config.toml
horizontal_flip = true
levels_per_channel = 8
epochs = 3.5
Rows from block 4, named by matrix and row number. Rows with one number belong to one attention dimension. Each number is 128 + 24 x the weight over its row's rms, rounded and kept within 0 to 255. All counts start at 0. After the name is the row's rms in percent of the matrix's.
# q: attention query, key and value (stacked) (model.blocks.4.attn.qkv.weight, 960x320, the q third), inputs 107-213
# k: attention query, key and value (stacked) (model.blocks.4.attn.qkv.weight, 960x320, the k third), inputs 107-213
q.39 092 [117 124 137 132 109 134 119 125 127 198  85 162  92 165 148 131 115 112 127 192 119 144  78 123  80 100 111 104 106 129 139 150 139 155 115 124  84 134 120 111  92 150 127  73 178 144 126 124 127  93 114 146  41 138  59 124 154 113 105 105 107 124 104 150 123 119 151 112 155 142 129 155 147 117 114 151 117 122  97 159 125 104  99  95  94 179 144 135 136 124 163 121 133 134  93 153  98 124 140 146 111 116  92 128 162 126 130]
k.39 096 [ 92 161 139 102  97 123  73 119 107  54 173 115 113 136 141 120 103 127 149 141 168  83 164 105 101 185 142 137 129 145 116 136  70 113 126 100 116 116 114 121 146 151  98 133 132 125 116 103 189 122 117 122 110 125 141 160 117 133 140 117 169 150 148 156 130 147  87 135 112 139  98 162 145 107 104 127 134 166 142 145  82 122 157 141 126 136 131 117 124 141 112  80 121 114 171 172 131 118 107 118 118 151 127 128 158 123 115]
q.40 098 [130 124 174 125 108 150  96 109 137 138 108 126 148 144  81 136 129 100 133 148 121 145 131 134 110 138 150 117  63 112 136 160 143 170  96 130 139 151 158 131 171 168  87 139  99 109 139 110 177 187 139  74 114 174 158 120 124 137 107 141 103 122 148 122 115 160 153 112 126 133 119  84 115 113 116 163 125 135 185 114 112 106 107 136 158 152  93  91 105 165  93  97 131 118 151 129 122 136 103 121 144  93 122 137 130 100 115]
k.40 104 [130  80 125  98 113 113 134 128 132 105 114 165 122  93  94  84 124 109 110 116 130 154  94 146  90 101 127  98 113 159 141 161  96 128 159 140 127 151 103 154 130 122 148 107 173 148 117 115 166 144 117  98 135 113  94 128 169 135 104 110  63 136 130 110 173 149 124 115 111 125 155 138 118 134  93  85 112 107 101 151 106 135 110 161 121 107 134 148 114 142 151 133 174 145  81 132 134 109 135 128  89 130  96 121 135 125 120]
q.41 096 [103 100  97 131 117 108 112 143 134 142 116 101 157 157 133 128  82 122 152 159  78 123 121 134 107 131 135  87 109 142  98 143 114 117  74 131  95 101 156 149 120 131 127 138 165 137 153 124 158 119 119 148 111 134 109 163 110 141 146 103 159 107 132 124 172  84 104 119 120 165 121 154 115 104 106 131 118 115  98 195 140 133 127 130 122 147 109 121 130 169 110  89 162 125 143 141  64 117 152 162 112  89 135 131 170 120 108]
k.41 104 [130  97  89 133 108 121 109 163 137  82  89 106 118 102 139 105 107 127 134 119 121 133  73 109 117 136 113 108 150 115 107 129 126  91 123 154 110 135 173 149 189 197 130 161 125  99 140 126 167 174 117 131 130 172 120 131 140 104 123 119 152 103 114 126 119 109 111 101 125 164 148 106 133  91 124 165 122 123 110 160  65 146 113 140 132 149 107 120 143 118 123 106 108 137 121 129 126 128 108 165 142 145 147 135 127 124 114]
q.42 084 [189 125 109 128 129 141  93  98 135 104 110  98 142 151 107 119 151 135 166 117 106 118  94 107 129 140 168 147 148  90 147  84 119  84  98 160 111 114 142 136  72 130 138 157 143 126 169 175 136 168  98 121 167 107 106 160 148 134 170 100 126 111 119 116  71 115 117 102 129 173 181 109 124 123 117 146 135 143 132 107 155 194 141  99 134 163 127 142 146 143 123 132 112  98 143 109  96 143  76 149 142 121 168 136  82 145 141]
k.42 094 [154 104 150 121 130 141 146 155  73 110 101 126 116 146 124 148 184 138  79  84 108 113 128 122 117 134 172 151 117 141 129 116 155 131  67 155 120 126 118 128 147 136 144 163 130 115 127 107 144 138 125  83 182 116 111 138 133 144 132 103 164 102 111 121  72 159 133 155 174 146 160 101 181 139 141 157 114 134 134  69 134 136 106 101 135 100 115 134 114 148  95 122  89 131 138 106  87 148  83 120 133 134 105 112 126 123 137]
q.43 084 [126 123 140 108 123 103 123 114 198 142 119 112 146 156 146 158 142 129 171 134 158 103 156  77 145 122 173 154 161 109  87 112 103  46  94 109 169 124 121 126 114 113 120 127 143 114 141 191 119 150 109 179  98 152 124 144 180 137 174 129 147 121 105 170  61 115 129 147 156 108 135 147 110 130 126 126 138  97 141 134 123 164 119 136 146 121 109 138 108  92 135 128 165 152  92 108 116 121 137 121 119 136 113 170 130 175 119]
k.43 085 [133 121 124 132 110 135 162  93 152 133 110 136 180 119 152 141 149 124 123 113 143 165 132 112 125 130 167 174 117 125 107  77 119 111  96 118 148 133  99 112 116 114  92 126 125 169 133  74  78 167 130  92  61 130 122 129 127 146 154 147 121 111  91 120 112 164 103 159 106 100  80 116 114 143 115 136 165 108 106 152 156 139 121  62 129 151 152 109  88 120 122 145 137 182 108 112 134 133 146 118 133 148 121 179 147 154 136]
q.44 078 [140 134 139 135 120 168 142 166 109 102 119 159 125 144  94 130 117  60 103 102 125 147 120 140 133  96 104 165 135 158 123 115 129 114 125 143 130 127 157 153 112 133  93 138 144 146 149 144 142 186 136 150 142 123 117 122 152  94 156 153 108 115 149 131 113 160  88 104 151 115 112 156 150 165 116 178 147 136 123 108 121 129 157 153 151 123 154 111 139 147 125  60 114 147 148 111 129 118  75 152 123 181  98 107  75 106 121]
k.44 090 [106 114 105 128 164 103 142 114 123 143 121 121  76 157 149  88 141 157  90 142 144 162 152 134  88  88 144 127 114 156 151 139 122  93 125 134 151 146 143 122 130 124 161 125 154 133 136 118 146 146 128  98 114 139 106 127 129 122  51 131 120 133 152 121 111 149 112  93 129 105 111 127 143 118 118 168 130 188 134  91 172 106 145 176 144 125 112  86 112  96 113 122 112 155 190 100 121 154 138 116 161 144 122  93 122 135  77]
q.45 083 [110  97 158 113 116 153 140 137 164 113 110 121 131 163 102 152 130 122 135  92 130  95 141 110 177 119 162 120 125 147 127  98  96 129 131 137 169 131 105 133 101 146 104 189 126  91 171 139 129 141 105 125 101 130 135 132 158  96 147 150 122 116 115 158 119 140 138 116 123  71 101 123 130 135 136 153 181  98 177 153 152 115 106 135 154 125 113 136 145 126 139 138 182 135 126 111 166  90 112 105 145 158  88 170 146 141 113]
k.45 088 [122 134 128 162 109 108 118 145 142 151 117 136 115 125 143 130 102 131 117  93 155 120 136 127 121 126 114 130 140 122 133 124  77 132 116 121  99 143 133 142 154 108  76 132 105 108 115  96 116 159 130  87  82  92 144 104 157 169 103 133 156 133 166 116 140 123 150 143 108 160 134 134 105  72  86 141 148 120 111 181 130 111 150 114 119 158 125 129 120  59 126 134  97 164  72 101 132 161 116 136 128 124 107 132 145 149  79]
q.46 086 [134 133 147 108 142 105 152 106  77 148 150  73 163 141 114 155 151 137 112 107 149  91 118 143 115 103 120 160 133  97 142 123 158 173 153 132 116 121 130 145  67 132 111  90  95 122 128 133 108 110  94 103  90 131 104 146 172  98 139 161 126  99 115 127 102 122 159 165 152 175 164 150 130 145  93 166 130  87 156 138 138 145 107 127 118 168 125 130 147 171 123 171  88 123 117 139 100 137  81 106 138 165 179 123  96 172 162]
k.46 099 [ 94  92 164 132 144 116 121 135  96 147 107 108 165 181 121 142 153 122 129 127 149 120  95 166 126 122 129 146 147 117 136 137 186  82 117 142 162 118  83 140  84 106 136 114 105 147 141 112 112 133 108 125 133  97 134 135 152 101 146 114  90 152 138  73 117 153  93 169 151 134 158 107  95 170 101 168 172 117 163  69 140 147  99 109 133 121 132  98 125 159 104 156  82 148 117 137  82 145 130 121 136 128  97 155 131  93 141]
q.47 068 [125 139 158 117 130  82 126 137 112 143 135 189 140 142 159 169 109 143  86 142 124 149 139 117  86 135  82 146 160 107 100 156 133 121  97 130 132 112  90 110 122 147 124 129 109 143  67 138 111 145 144 123 154 162 108  85 117 111  92  72 142 127 127 115 115  91 120 135 133 119 122 159 124 154 114  94 136 116  77 119  92 153 143 151 136  83 128 142 136 122 103 152 111 150 112 119 116 167 121 117 111 134 155 134 119 130 139]
k.47 071 [151 138 131 102 152 170 124 108 121 120 157 102 139 132 105 179 181 117 171 148 116 119 103 121  96 114 111 109 150 134 138  91  93  91 130 145 103 116 125 112 158 142 131 112 111 136 196 171 111 129 124 119 102 186 138 145  97  69 171 103 106 136 141 127 130 127  95 129 137 126 123  91 116 154 159 139 136 131 117  90 134 155 102 172 142 107 137 112 130 147 118 155 148 119 134 119 156 131 152 148 128 124 148 158 118 106 112]
q.48 091 [121  95 130 172 127 116  85  71 138 168 111 127 109 131 126  85 123 137 110 124 108 103 150 119 163 126  96 133 118 140 164 168 116  62 144 105 142 140 133 104 102 148 121 118 167 142 139 137 153 152 104 132 143 156  98 116 142 122 142  92 125 128 135 141 131 171 113 203 118 135 128 121 112  97 131 119 103 119 148 132 174 152 148 125 147 175 135 146 126 124 122 173 135 172 105  95 121 145 146 141 133 110 122  79 124 109 183]
k.48 097 [169 137 136  90 118 170 159 154 119 135 131 127 145 161 118 139 153  78  85 104 126 133 129 170 102 151 129 116 166 122 122 103 133 157 130  65 121 133 144 154 154 108 154 150 115 103 130 127 110 152 118 137 114 120  83 118 123 154 120 159 141 170 147 139 125 135 142 137 134 134 155 129 150 166 141 107 135 121  93  95 109 137 136 122 118 107 114 151 146 139 133 143 118 114 157 163 196 108 145 103 166 143 124  84 121 134 107]
q.49 082 [183 121 129 124 134 106 112 145 131 129 101 149 130 102 170 181 110 138 161 142 156 101 177 119 150  84  94 132 112  95 130 154  97 107 141  95 155  88 132 134 151 135 104 137 111 128 129 117  87 113 109 120 141 114 146 139 136 122  83 149 125 102 172 128 103 118 122  91 162 101 134 140 112 125 119 119  90  85  96 128 112 140 109  93 120 117 184 163 119 181 128 113  85 123  87 151 129 149 136 159 134  97 101 139 122 119  65]
k.49 082 [128 130 138 104 133 159 136 151 125 120 152 112 138 120  87 138 138 127 133 132 102 114 125 115 148 136  81 142 103 125 126  97 131 182 170 110 117 145 137 100  97 125 157 134 112 111 133 125 136 128 135 126 174 134 132 112 126 123 123 106 144 138 147 130 139 122 139 100 132 104 147 152  99 147 117 107 133  78 171 146 122 140 125 125 104 144 118 127 108  85 128  82 126 127 124 126 165 113 176 117  93 147 110  85 172 126  98]
q.50 105 [ 94  96 164 143 141 126 106 108 142 128 174 146  92 126 142 146 121 117 125 114 139  94 172 141  99 129 131 133 152 113 103 143 132  97 120 115  96 138  81 126 155 131 113 135 128 105 127 153 117 103 142 157 154 107 106 125 119 142 146 138 150 148 165 155 121 101 178 129 169 126 133 145 120 165 137 113  91 137 124 103  96 120 145 166 145 141 140 162 125 124  92  82 123 136 141 164 163 152 122 117 135  98 102 177 109 143 131]
k.50 104 [ 99 107 154 121  90 122 117  92 106 113 118 100 163 124 147 157 153 119 126 160  92 131 126 105 153 126 147 156 136  99 152 160 117 108 150 135 122 154 122 105 144 119  81  96 117 138 157 120 103 118 112 159 113 154 127 122 173 146 145 130 106 126 166 103 106 143 141 127 158 109 120 139 161 152 143 100 155 129 119  93 125 152 150 132 142 152 118 110 134 136 155 126 148 147 135 143 176 135 104 164 151 158  69 126 110  99 159]
q.51 093 [130 114  95 106 145 138 168 114 116 128 126 162 122 110 125 173 105 154 122 159 140 125 109 100 134 145 124 153 136 110 143 114 107 144 135  90  94 151 153 159 121 126  99 156 124 138 123 126  78 170 111 114 126 135 103 145 126 108 137 105 119 124 142 104 142 167 139 162 144 145 140 121 133 145 151 150  98 103 155  97 112 121 163 140 117 173 129 109 141 117 125 102 147 128 146 146 116 156 191 132 111 141  65 115  95 109 146]
k.51 088 [ 88 141 179  72 114 137 176 128 123 147 129 117 160 124 142 122 129 100 125 126 120 106  97 188 131 148 111 164 160 165 128 140 133  99 148 127  71 127 146 126 121 141 131 150 143 118 142 110 119 112 143 108  86 104 126 130 100 126  90 132 134 158 139 147 137 131 201 187 138 112  93 127 112 115 126 127 135 134 133  94  91 122 111  82 122 131 156 139 164 116  93 126 101 105 116 108 127 134 122 127 148 137  85 171 171  95 138]
q.52 094 [125 119 138 124 155  74 130 116 120 109 197 141  84 146 167 135 121  88 123 160 119 140 142  68 116 140 191 110 118 123 112 102 132  81 125 113 104 135 134 132 154  91 121 133 103 115 123 152 121 116 140 135 134 121 128 132 106 113 141 158 156 146 219 130 108 158 138 154 166 132  87 105 108  85 145 148 138 142 193 110 105 119 114 127 144 137 130 130 127  94 104 103 150 135 160 102 179 117 109 156 134 151 133 153 145  83 109]
k.52 092 [104 147 113 128 126 121 131 126 141 152 166 143 174 108 142 137  92 123 113 154 119 145 129 121 150 148 117 122 139 126 101 131 134 150 162 110 140 102 130  99  96 169 108  95 108 147 126  80 160 112 115 127 151 113 123 111 138 158 133  73 111 113 138  64 156 111 126 110 112  97 139 180 107 164  90 159 150 157 112 130  95 135 147 109 129 123 151 120  90 112 102  96 115 101 115 185  96 155 132 141 121 133 135 116 203  99 161]
q.53 094 [152 101 109 119 137 148 127 145 115 113 145  96 118 119 157 115 125 122 150 102 117  91 102 111 124 127 140 112 113 142 152 107 105 169 119 170  93 108 166 121 158 125 119 110 101 137 109 112  94 147  96 143 174 142  87 156 164  99  89 139 127 126 117  97 114 152 108  66 136 135 118 130 111 173 153 108  73 154 109 119 117 113 161 122 130 122 114 120 125 150 111  75 182 135 138 161 181 122 140 107 162 144 136  88 130 107 106]
k.53 092 [112 134 111 113 140 134 121 133 125 104 132 130 109 174 172 155 116 159 152 107 138 123 131 147 122  66 136 109 114 134 136 194 153 128 152 161 154 109 162  93 135 112 140 138 145 122 144 128 152 126 153 141 126 165  80 149 156 157 189 150 122 112 119 134 100 114 172 140 142 137 126  70 156 131 102 120 117 116 150 142 148  88 136 137 107 150 125 135 118 113 116 126 167 135 118  93 124 110 128 150 106 130 108 147 105 133 126]
q.54 088 [103 110 153  84 143 129 141 145  82 144 154 164  98 123 114 107 129 155  85 131 141 144 124  99 107 145 147  84 130 130 143  91  72 142 131 146 150 126 101 110 123 116 164 120  87 114 123 138 126 115  99  84 131  97  95 117 141 140 146 117 128 115 102 113 121 137 111  96 118 183 143 133 131 107 152 117 122 147  87 133 119 128 118 140 148 115 104 107 151 119 114 156 131 104 162 137 165 180 133 173  98 118 100 144 135 124 120]
k.54 087 [129 120 141 156 148 101 125 139 142 150 144 120 120 136 106 127  93 103 153 131 129  90 125 140  96 144 124 187 151 109 156  77 123  87 127 108 118 110 142 120 139 142 117 120 145  99 115 134 131 103  99 125 122 150 103 161 130 121 109 151 150  97 117 159 152 115 148 144 129 136 112 178 126 140 131 125 123 142 127 186  96  92 101 196 144 151 127 129 143 117 141 130 108 102 158 125 162 162  87 195 104  79 126 145 123  90 112]
q.55 096 [127 117 146 114 123  97 135  82 132 180 124 129 151 151  99 129 103 143 103 158  98 141 196  93  49 148 119 123 110 119  92 110 128 118 138 163 135 111 110 145  65 137 165  94 173  90 131 130 126 109 120 100 152 165 131 132 155 132 144 131 130 145 114 118 140 132 158 140  81 151 136 118 130 107 149 145 148 159 151 134 109 114 138 145 114 108 128 170 103 131 158 136 115 119 101 134 116 173 131 161 113 130 133 128 131  85 136]
k.55 098 [105 112 171 153 120 146  63 127 135 119 132 146 112 143 146 116 136 153 156 161 187 177 105 133 160 136 101 100 160 121 169 180 125 110 182 128 118 131  94 149 164 109 130  89 155 116 100 142 129 103 154 143 142 160 120 104 114 114 146 118  70 112 144 119 171  89 154 143 136 110 135 155 144  90 113 102 113 112 121 134 145 127  80 148 140 128 130 123 142 101 156 102 149 118 138 150  83 159 158  85  93 124 153 101 154 135 109]
q.56 088 [169  80 124 105 126 171 122 122 124 122 141 148 125 174 126  85 141  92 141 140 141 161 123 123 113 158 158 149 157  99 133  72 129 109 126 155 102 101 154 120  95 136 140 159 124 123 104 161 149  77 142 115 179 150 151 168 206 121 144 121 172 133  97 170 108 114 134 105 108 150 134 119 136 134 159 131 109 123  93  79 110 141  85  84 138 134 111 136 126 129  90 123 120 109 158 101 145 119 152 147 136 109 100 150 106 112 126]
k.56 085 [158 123 135 119 120  89 149 124 129  70 142 130 119 141 115 124 164 118 101  94  91  96 114 169 151  92 157 141 134 135  74 192 163 147 138 111  96 116 119 145 143 162 145 126 186 107 113 139 183 132 123  96 160 122 131 137 130 122 128 175 106 111 133 124 132  92 131  89  95 137 121 121 130 163 142 154 133  78 123 137 141 111  91  95 134  98  90 116 130 190 109 150  97 118 115  83  69 126  87  96 148 107 111 125 145  88 135]
q.57 092 [138 148 117 156  94  93 123 133 127 119 157  66 132 124  89 134 137 151 135 139 161 123 145 137 166 135 174 116 147  97  98 151 133 116 136 121 146 142 114 128 129 134 109 147 108 113 129 162 119 122 123 111 128 175  94 149 127 106 135 169  98 123 108 178 100 131 103 118 107 113 119  89  84 141 126 109 143 124 137 176 138 142  90 144 121 125  97  98 138  98  86 162 148 199 143 110 122 104 140 110 119  84 138 128 154  79 111]
k.57 099 [108 126 170 146  91  80 120 136 130  82  83 129 172 111  91 136 125 123 116  92 127 150 113 121 124 137 137 190 175 128 107 136 137 137 103 109 171 105  95 152 158 137  83 121 138 170 105  84 131 137 138 161 126 104 139 127 131 127 152 160 146 119 149 161 168 165 156 122 138 131 145 138 128 109 175 130 103 134 113 207  88 109 131  57 110 134 130 143 138 109 122 132 130 125  87 128 140 131 123 116 114 114 111 141 136 112  97]
q.58 089 [ 90 136 100 136 135  99 135 125 124 129 169 104 170  90 160  96 122 140 169  75 108  97 153 105 145  89 112 145  98 126  91 100  92 133 152 146 134 162 130 130 148 108 132 136 126 135 109 129 144  87 111 125 125 109 101 135 123 162 146  92 142 125 103 123 119 131 131 195 115 136 189 125 108 138 117 143 124 121 151 185 167 126 106 150 110 141 137  98  85 157 145 160 102 123 103 161 161 129 155 156 113 124 160  96 112 169 124]
k.58 110 [ 98  85 100 150 128 129 157 117 152 156  98 115 168 125 121 119 141  95 160 144 125 116 109 125 146 115 139 148 137 104 145  89 155 110 123 120 149  95 162 139  76 152 130 122 131 166 142 156 134 141  85 154 139 124 142 147 131  90 154 142 130 144  78 113 103 125 126 127 120  98 150 128  94 174 109 152 165  76 153 123 141 129 132 123 119 113 139 111 129 194 111 147 124 144 167 132 125 115 115 103 148 178 129 164 106 143 136]
q.59 077 [121  98 130 116 166 143 187 131 156 140 134 100 128  67 146 129 111 151 138 108 116  96 170 106 150  80 105 147  99 148  97 151 156 123 180 128 164 164 141 127 151 116 151 111 116  84 147 141 139 132 151 108  96 145 140 117 126 162 151 115 144 124 111 109 106 159 154 159  94  50 146 133 119 112  92 137 131 174 157 139 123 108 104 168 112 101 117 128  90 123 157 173 124 103 132 167 158  98 164 149 143 164  98 115 142 168 119]
k.59 079 [118 126 138 125  91  98 134 102 132 159 125 131 154 122 136 124 122 132 134 167 160 133 139 119 129 103 124 105 140 140 139 125 151 133 119 127 131 138 150 134  72 107 128 110 124 142 163 159  98 159 120 122 107 150 124 106 138 141 144 140 160 132 124 126 115  76 123 132 124 135 127 163 138 130  82 166 160  96 114 148 160 114 117 134  91 139 131 152 115 152 117 156 113  94 160 105 144 138 104 138 107 162  95 132 110 156 142]
q.60 084 [143 120 109 129 156 123 150 127 156 130 149 160 147 136 164 129 105 121 181 140  83 111 151  74 113 155 123 127 150 135 101 115 117  62 102 108 124 152 147 165 169 113 161 126 162 128 120 167 138 132 118 149 150 122 111 129 134 147 143  99 176 139 140  97  85 124 105 154  85 140 149 146 153 118 111 130 100 172  98  88 103 180 158 149 137 114 116 139  81 138 144 126 150 123 106 143  97 151 141 176 139 159 113 136 138 134 131]
k.60 088 [142 143 108 111 111 130 164 100  99 143 149 131 135 117 135 143 170 131 126 138 136 129 148 111 129 139 168 121 123 142 115  64 142 112  92 133 115 114 142 133 109 136 156 130 129 144 168 182  96 138 122 129 126 188  89 147 114 125 142 141 151 115  80 145  84 126  98 145 139 117  79 112 147 160 115 140 139 105 141 116 143 150 100 150 121 113 134 121 117 150 118 136 149 122 180 122 169 123 121 145 113 151 131 155 112 151 158]
q.61 060 [119 118  89 123 136 119  66 149 152 102 142 118 105  98  80 101 126 102 135 139 144 164 135 183 128 125 173 101 134 163 124 128 128 108  98 121 160 105 173 129 178 132  99  91 125 142 133 160 167 111 151 140 128 134 166 150 123 150 159 138 110 120 102 172 158 149 112  90 116 148  84  88 139  81 178 116 135  71 123 105 136 117 137  99 157 155 117 140 110 129 148  85 155 101 155 120 180 152 149 136 145 104  89 124 138 118 108]
k.61 064 [163 110 111 176 120 140 162 124 129 101 154 162  84 120 160 105  98 163  98 140 150 168 140 120 153 167 157 155 101 170 105 135 127 176 120 101 153 137 101 110 111 155 112 147 163 133  80 114 168 142 126 146 133 128 128 106 124 128 100 168 123  82 103 139 174 159 143  80 108 106 104 165 148  74 155  88  98 166 117 154  99  82 152 109 141 115 125 111 116 139 140 100 169 120 174 157 119 108 129 124 129  98 112 126 139 101 141]
q.62 077 [149 140 148 119 112 129 128 117 142 149 132 120 113 122 151 107 140 110 116 125 144 128 127 143 113  88 135 132 139 146 103 144 170  94 116  96 124 124 151 148 128 135 107 104 148 145 154  87 109 145 115 184  73 101 159 102 149 133 111 149 109 156 144 132 127 127 141 144 161 140 119 136 121 118 132 123 116  97 144 174 145 130  79 157 102 133 122 106 115 147 145  93 133 155  84 159  80 110 129 115 124  90 116 121 133 160 102]
k.62 076 [120 137  94 169 118 115 139  86 155 108 133 146 148 142 135  88  70 142 154 134 133 151 142 128 120  89 104 119 106 112 116 103 120 139 150 113 160 163 135 107 100 156  80 116 122 153 108  81 119 184 124 121 112 113 151 122 161 163 116 119 117 153 115  84 135 163 108  74 127 106 120 144 116 123 108 114 120 139 115 170 135 147 142 119 143 128 126 121 123 167 154 164 147 150 117 131 113 132 137 123 151 144 171 128 137 156 150]
q.63 097 [109 141 157 134 141 127  88 100 178 130 128 131  98 155  68 145 137 140 125 126 113 154 107 133 112 119 173  88 146 122 114  53 103 134  92 106 135 133 118 168 148 148 110 131 149 113 154  90  86 160  93 118 120 149 134 142 158  99  96 156 126 145 128 159 132 120 106 110 114 143 101 117 133 118 184 141 171  63 155 180 153 138 113 131 138 138 110  95 154 159 173 150 151 159 110 130 126 139  76 114 149 101 127 165 212 131 115]
k.63 110 [120 128 140 155 134 101 107 154 145 144 135 165 107 134 111 116  68 147 126 101 156 160 133  98 108 115 103 130 120 119 158  76  90 115 146  84 117 128 129 129 175 133  70 133 102 123  95  82 132 154 129 144 106 110 154 131 135 127  98 126 139 108 149 106 176 186 162 120 110 124 126 122  89 116 134 100 109 133 117 204  81 145 118 148 144 129 124 132 121 106 150 131 159 136 123 126 154 153 125 150 121 110 120 137 147 134  92]
q.64 076 [ 84 106 148 129 157 155 135 126 115 150 140 144 132 109 130 157 128 129 147 150 152 111 158 127 161 143  90 124 101 159 115 143 100 100 133 104 137 113 126  81 118  93 105 132  84 114 107 151 105 156 126  79 100 101 144 130 126 100 164 111  86 144 184 164 139 142 135 120 161 115  75 101  94 153 129 125 133 202 154 135 148 139 125 156 154 145 122 131 108 151 122 111 122 133 127 112 106 102 131 134 129 148 145 111 132 116 129]
k.64 087 [122  83 142 120 149 133 133 105 158 170 147 145 158 146 123 124 168 125 152  98 181 140 132 139 115 110 146  82 100 127 163 107 101 164 103  76  85 140 150 120 132 145 146  68 101 100  54 131 119 158 117 178 105 154 118 137 120  83 128 144 104 125 174 128 137 127 179 164 133 128  82 122 126 135 126 131 129 125  77 118 145 173 140 111 122 103 130 106 121 124 127 110 159 121 121 123 123  91 163 171 143 103 126 170 112 132 127]
q.65 091 [149 154 138 128 132 141 137 122 115 139  91 127 111  94 141 124 109 116 137 119 130 168  89 145 102 127 167  94 112  92 147 108 132 121 159 138 102 124 102  98 162 169 122 163 160 113 134 104 106 104 151  86  80 128 132 152 129 120 153 135 134 112 139 111 149 105 104 101 157 145 159 139 133 137 130 157 146  91 113 147 153 115 136 143 158 149 117  87 130 113 110 139 137  87  85 152 165  76  86  97 140 102 157 132 153 104 178]
k.65 087 [146 149 159 178  85 141 154 144 155 110 143  99 143 106 126 132 125 143 101 135 147  99 132 150 119 121 103 158 133 152 115 112 152 156 118 133  89 123 106 146 172 134 130 176 132 133 110  83 111 115 125 109 180 150 152 151 116 115 146 145  98  77 164 158 160 152 133 154 132 107 148 136 133 146 145 104 138 107  86 101 116 140 165 153  86 113 147 126 119 135 159 150 122  74  89  85 119 131 129 139  75 148 129  73  83 154 113]
q.66 106 [164 132 105 104 109 108 156  83 115 157 142 127 134 128 138 135 168 123 127 152 157  83 120 143 130 152 138 157 131 127 126 105 121 109 128 129 126 134  93 147 144 112  96 102 112 132 136 147 135 114 159 151 142 121 112 123 105 110 158 101 114 171 103  98  80 150 159 125 138 110  93 175 143  70 163 163 160 114 133 116 122 126 131 106 155 117 125 118 126 112 127 136 124 158 149 112 140  98 127 159 116 123 101  91 153  88 104]
k.66 109 [186 164 109 109 164 169 154  91 155 124 130 127 123 144 134 152 137 152  84 122 164  99 140 119 150 154 107 129 110 105 168 115  98 121 108 137  89 138 103 163 105  86 141 128 131 163 142 112 167 107 111 105 131 131  82 101 103  93 120 123 135 133 125 113 163 147 138 117 182  99 117  95 139 117 143 121 132 139 137 111 142 161 114 139 112 176 101 146  94 140 158 120 131 121  94  99  99 138 136 178 107 138  88  83 155 129 155]
q.67 086 [166 115 121 160  90 179 124 141 113 146 140 158 135 143 128 103 129 137 128 140 106 130 160 118 132 109 110 117 106  86 119 144 132 147  98 127 125 146 132 122 124 147  82 125 137 143 122 107 109 119 182 152 134 164 103 116 151 167  90 107 138 195 168  89 131 146 130 150 108 105  93 104 128 113  96 150 103 127 123  97 125 102 179 139 105 121 141  98 118  85 102 100 140 119 112 106 120 131 153  55  84 176 120 134 104 152 167]
k.67 080 [134 129  91  88 140 102  96 119  74 166 125  93  95 126  94 118 129  87 108 157 138 142  95 129 128 130  97 133 154 152 131 149 135  73 143 107 167  99 114 144 153 139 119 116 126 150 123 123 148  65 115 141 130 134 143 136 101 146 142 120 162 136 106 141 151 120 173 142 117 128  66 129  87 138 157 143  97 137 105 155 122 177 114 148 129 122 143 146 119 159 105 112 115 111 118  76 158  72  90 151 118 134 150 118 132 146 120]
q.68 080 [145 163 132 149 112 167  86 107 105 136  87 116 146 143 119 110 137 100 167 111 111 165 144 100 115 115 160 129 102 158 124 138 141 106 135 167  94 153 146 154 140  77 185 119 114 115 108 120  83 141 121 177 160 179 104 124 143 136 103  96 130 173  98  92 107 145 120 199 135 133 121 129 102 153 108 157 102 116 143 130 119  80 134 119 156 125 114 112 142 170 155  65 107  97 128 136 110 119 167 123  84 145 157 157 148 124 111]
k.68 086 [ 90 139 124 127 109 122 140 112  99 148  89 160  98 128 103  96 104 105 158 135  90  88  97 109 130 128 113 139 122 111 154 140 123 125  95 119 133 124 119 117 152 132 142 129 127 140 130 165 161 162  99 122 125 110 152 103 121 129 120 134  87 147 114 113 157 115 141 141 137 136 176 169 120 130 113 134 118 139 133 174 166 136 142 152 123 150 100 136 123 156 147 112 139 111  89 131 121 140  97 130 176 110 152 156 124 138 160]
q.69 089 [118 104 117 127 112 136 120 136  94 155 127  97 128 154 132 128  94  90 159 142  95 108  91 138 127 168 124 130 157 132 141 125 110 128 137 123  99 140 115 130 164 130 113 126 153 124 112  95 111 142 128 128 121 123 177 144  98 147 135 161  89 112 117 145 132 124 116 138 115  87 107 107 118  97 133 168 150 154 126 164 146 128 116 113 162 113 135 132 113 157 110  85 156 108 153 104 129 104 149 149  98 144 139 139 112 109 163]
k.69 092 [129 162 132 109 153 141 105 146 120 155 102  95 171 154 119 137 100 152 134 108 133  93 130 106 100 161 126 106 138  98 126 116 101 148 117  84 137 138 167 142 158  95 129 136 138 124 129 131 149 197 164 129 106 121 110 130 121 106 171  95 128 144 116 115 133 121 122 153 128 125 147 145 141 130 150 132 109 162 107 131 176 128 105 115 129 143 134 131 129 106  83  98 164 128 107  74 124 181 145  88 140 120 100  85 113  91 161]
q.70 085 [141 123 148 164 156 107 114 142 132 145 118 125 184 123  72 178 158 150 132 105 133  99 128 132  73 113 146 119 147 140 141 112 107 125 138 171 116 123 135  99 130 126 192  87  89 134 127 114 139 114 141 109 143 123 106 150 164 108 144 123 140  40 128 142 109 121 149 126 105 155 131  94 197 169 125 114 135 158 128  77 132 164 118 116 143 116 124 138 140 132 128 117 135 123 131 118 141 125 114  83 141  99 112 100  90 123 145]
k.70 086 [140 174 118  70 123 134 122 136 123 105  96 151  95 121 121 115 160 127 146 143 165 171 120 146 142 164 103 128  95 135  80 137 149 128 143 211 153 166 120 174 115 101 125 153 116 114  98 136  91 128  89 148 100 117  67 175 145 135 161 105 152 143 111 149 189 114 124  86 153 149 138 159 145 122 117 103 128 139 107  89  90 149 130 186 121  97 128 152 118 129 149 161 128 165 134 143  91 152 162 129 179 103 137 127  88 127 105]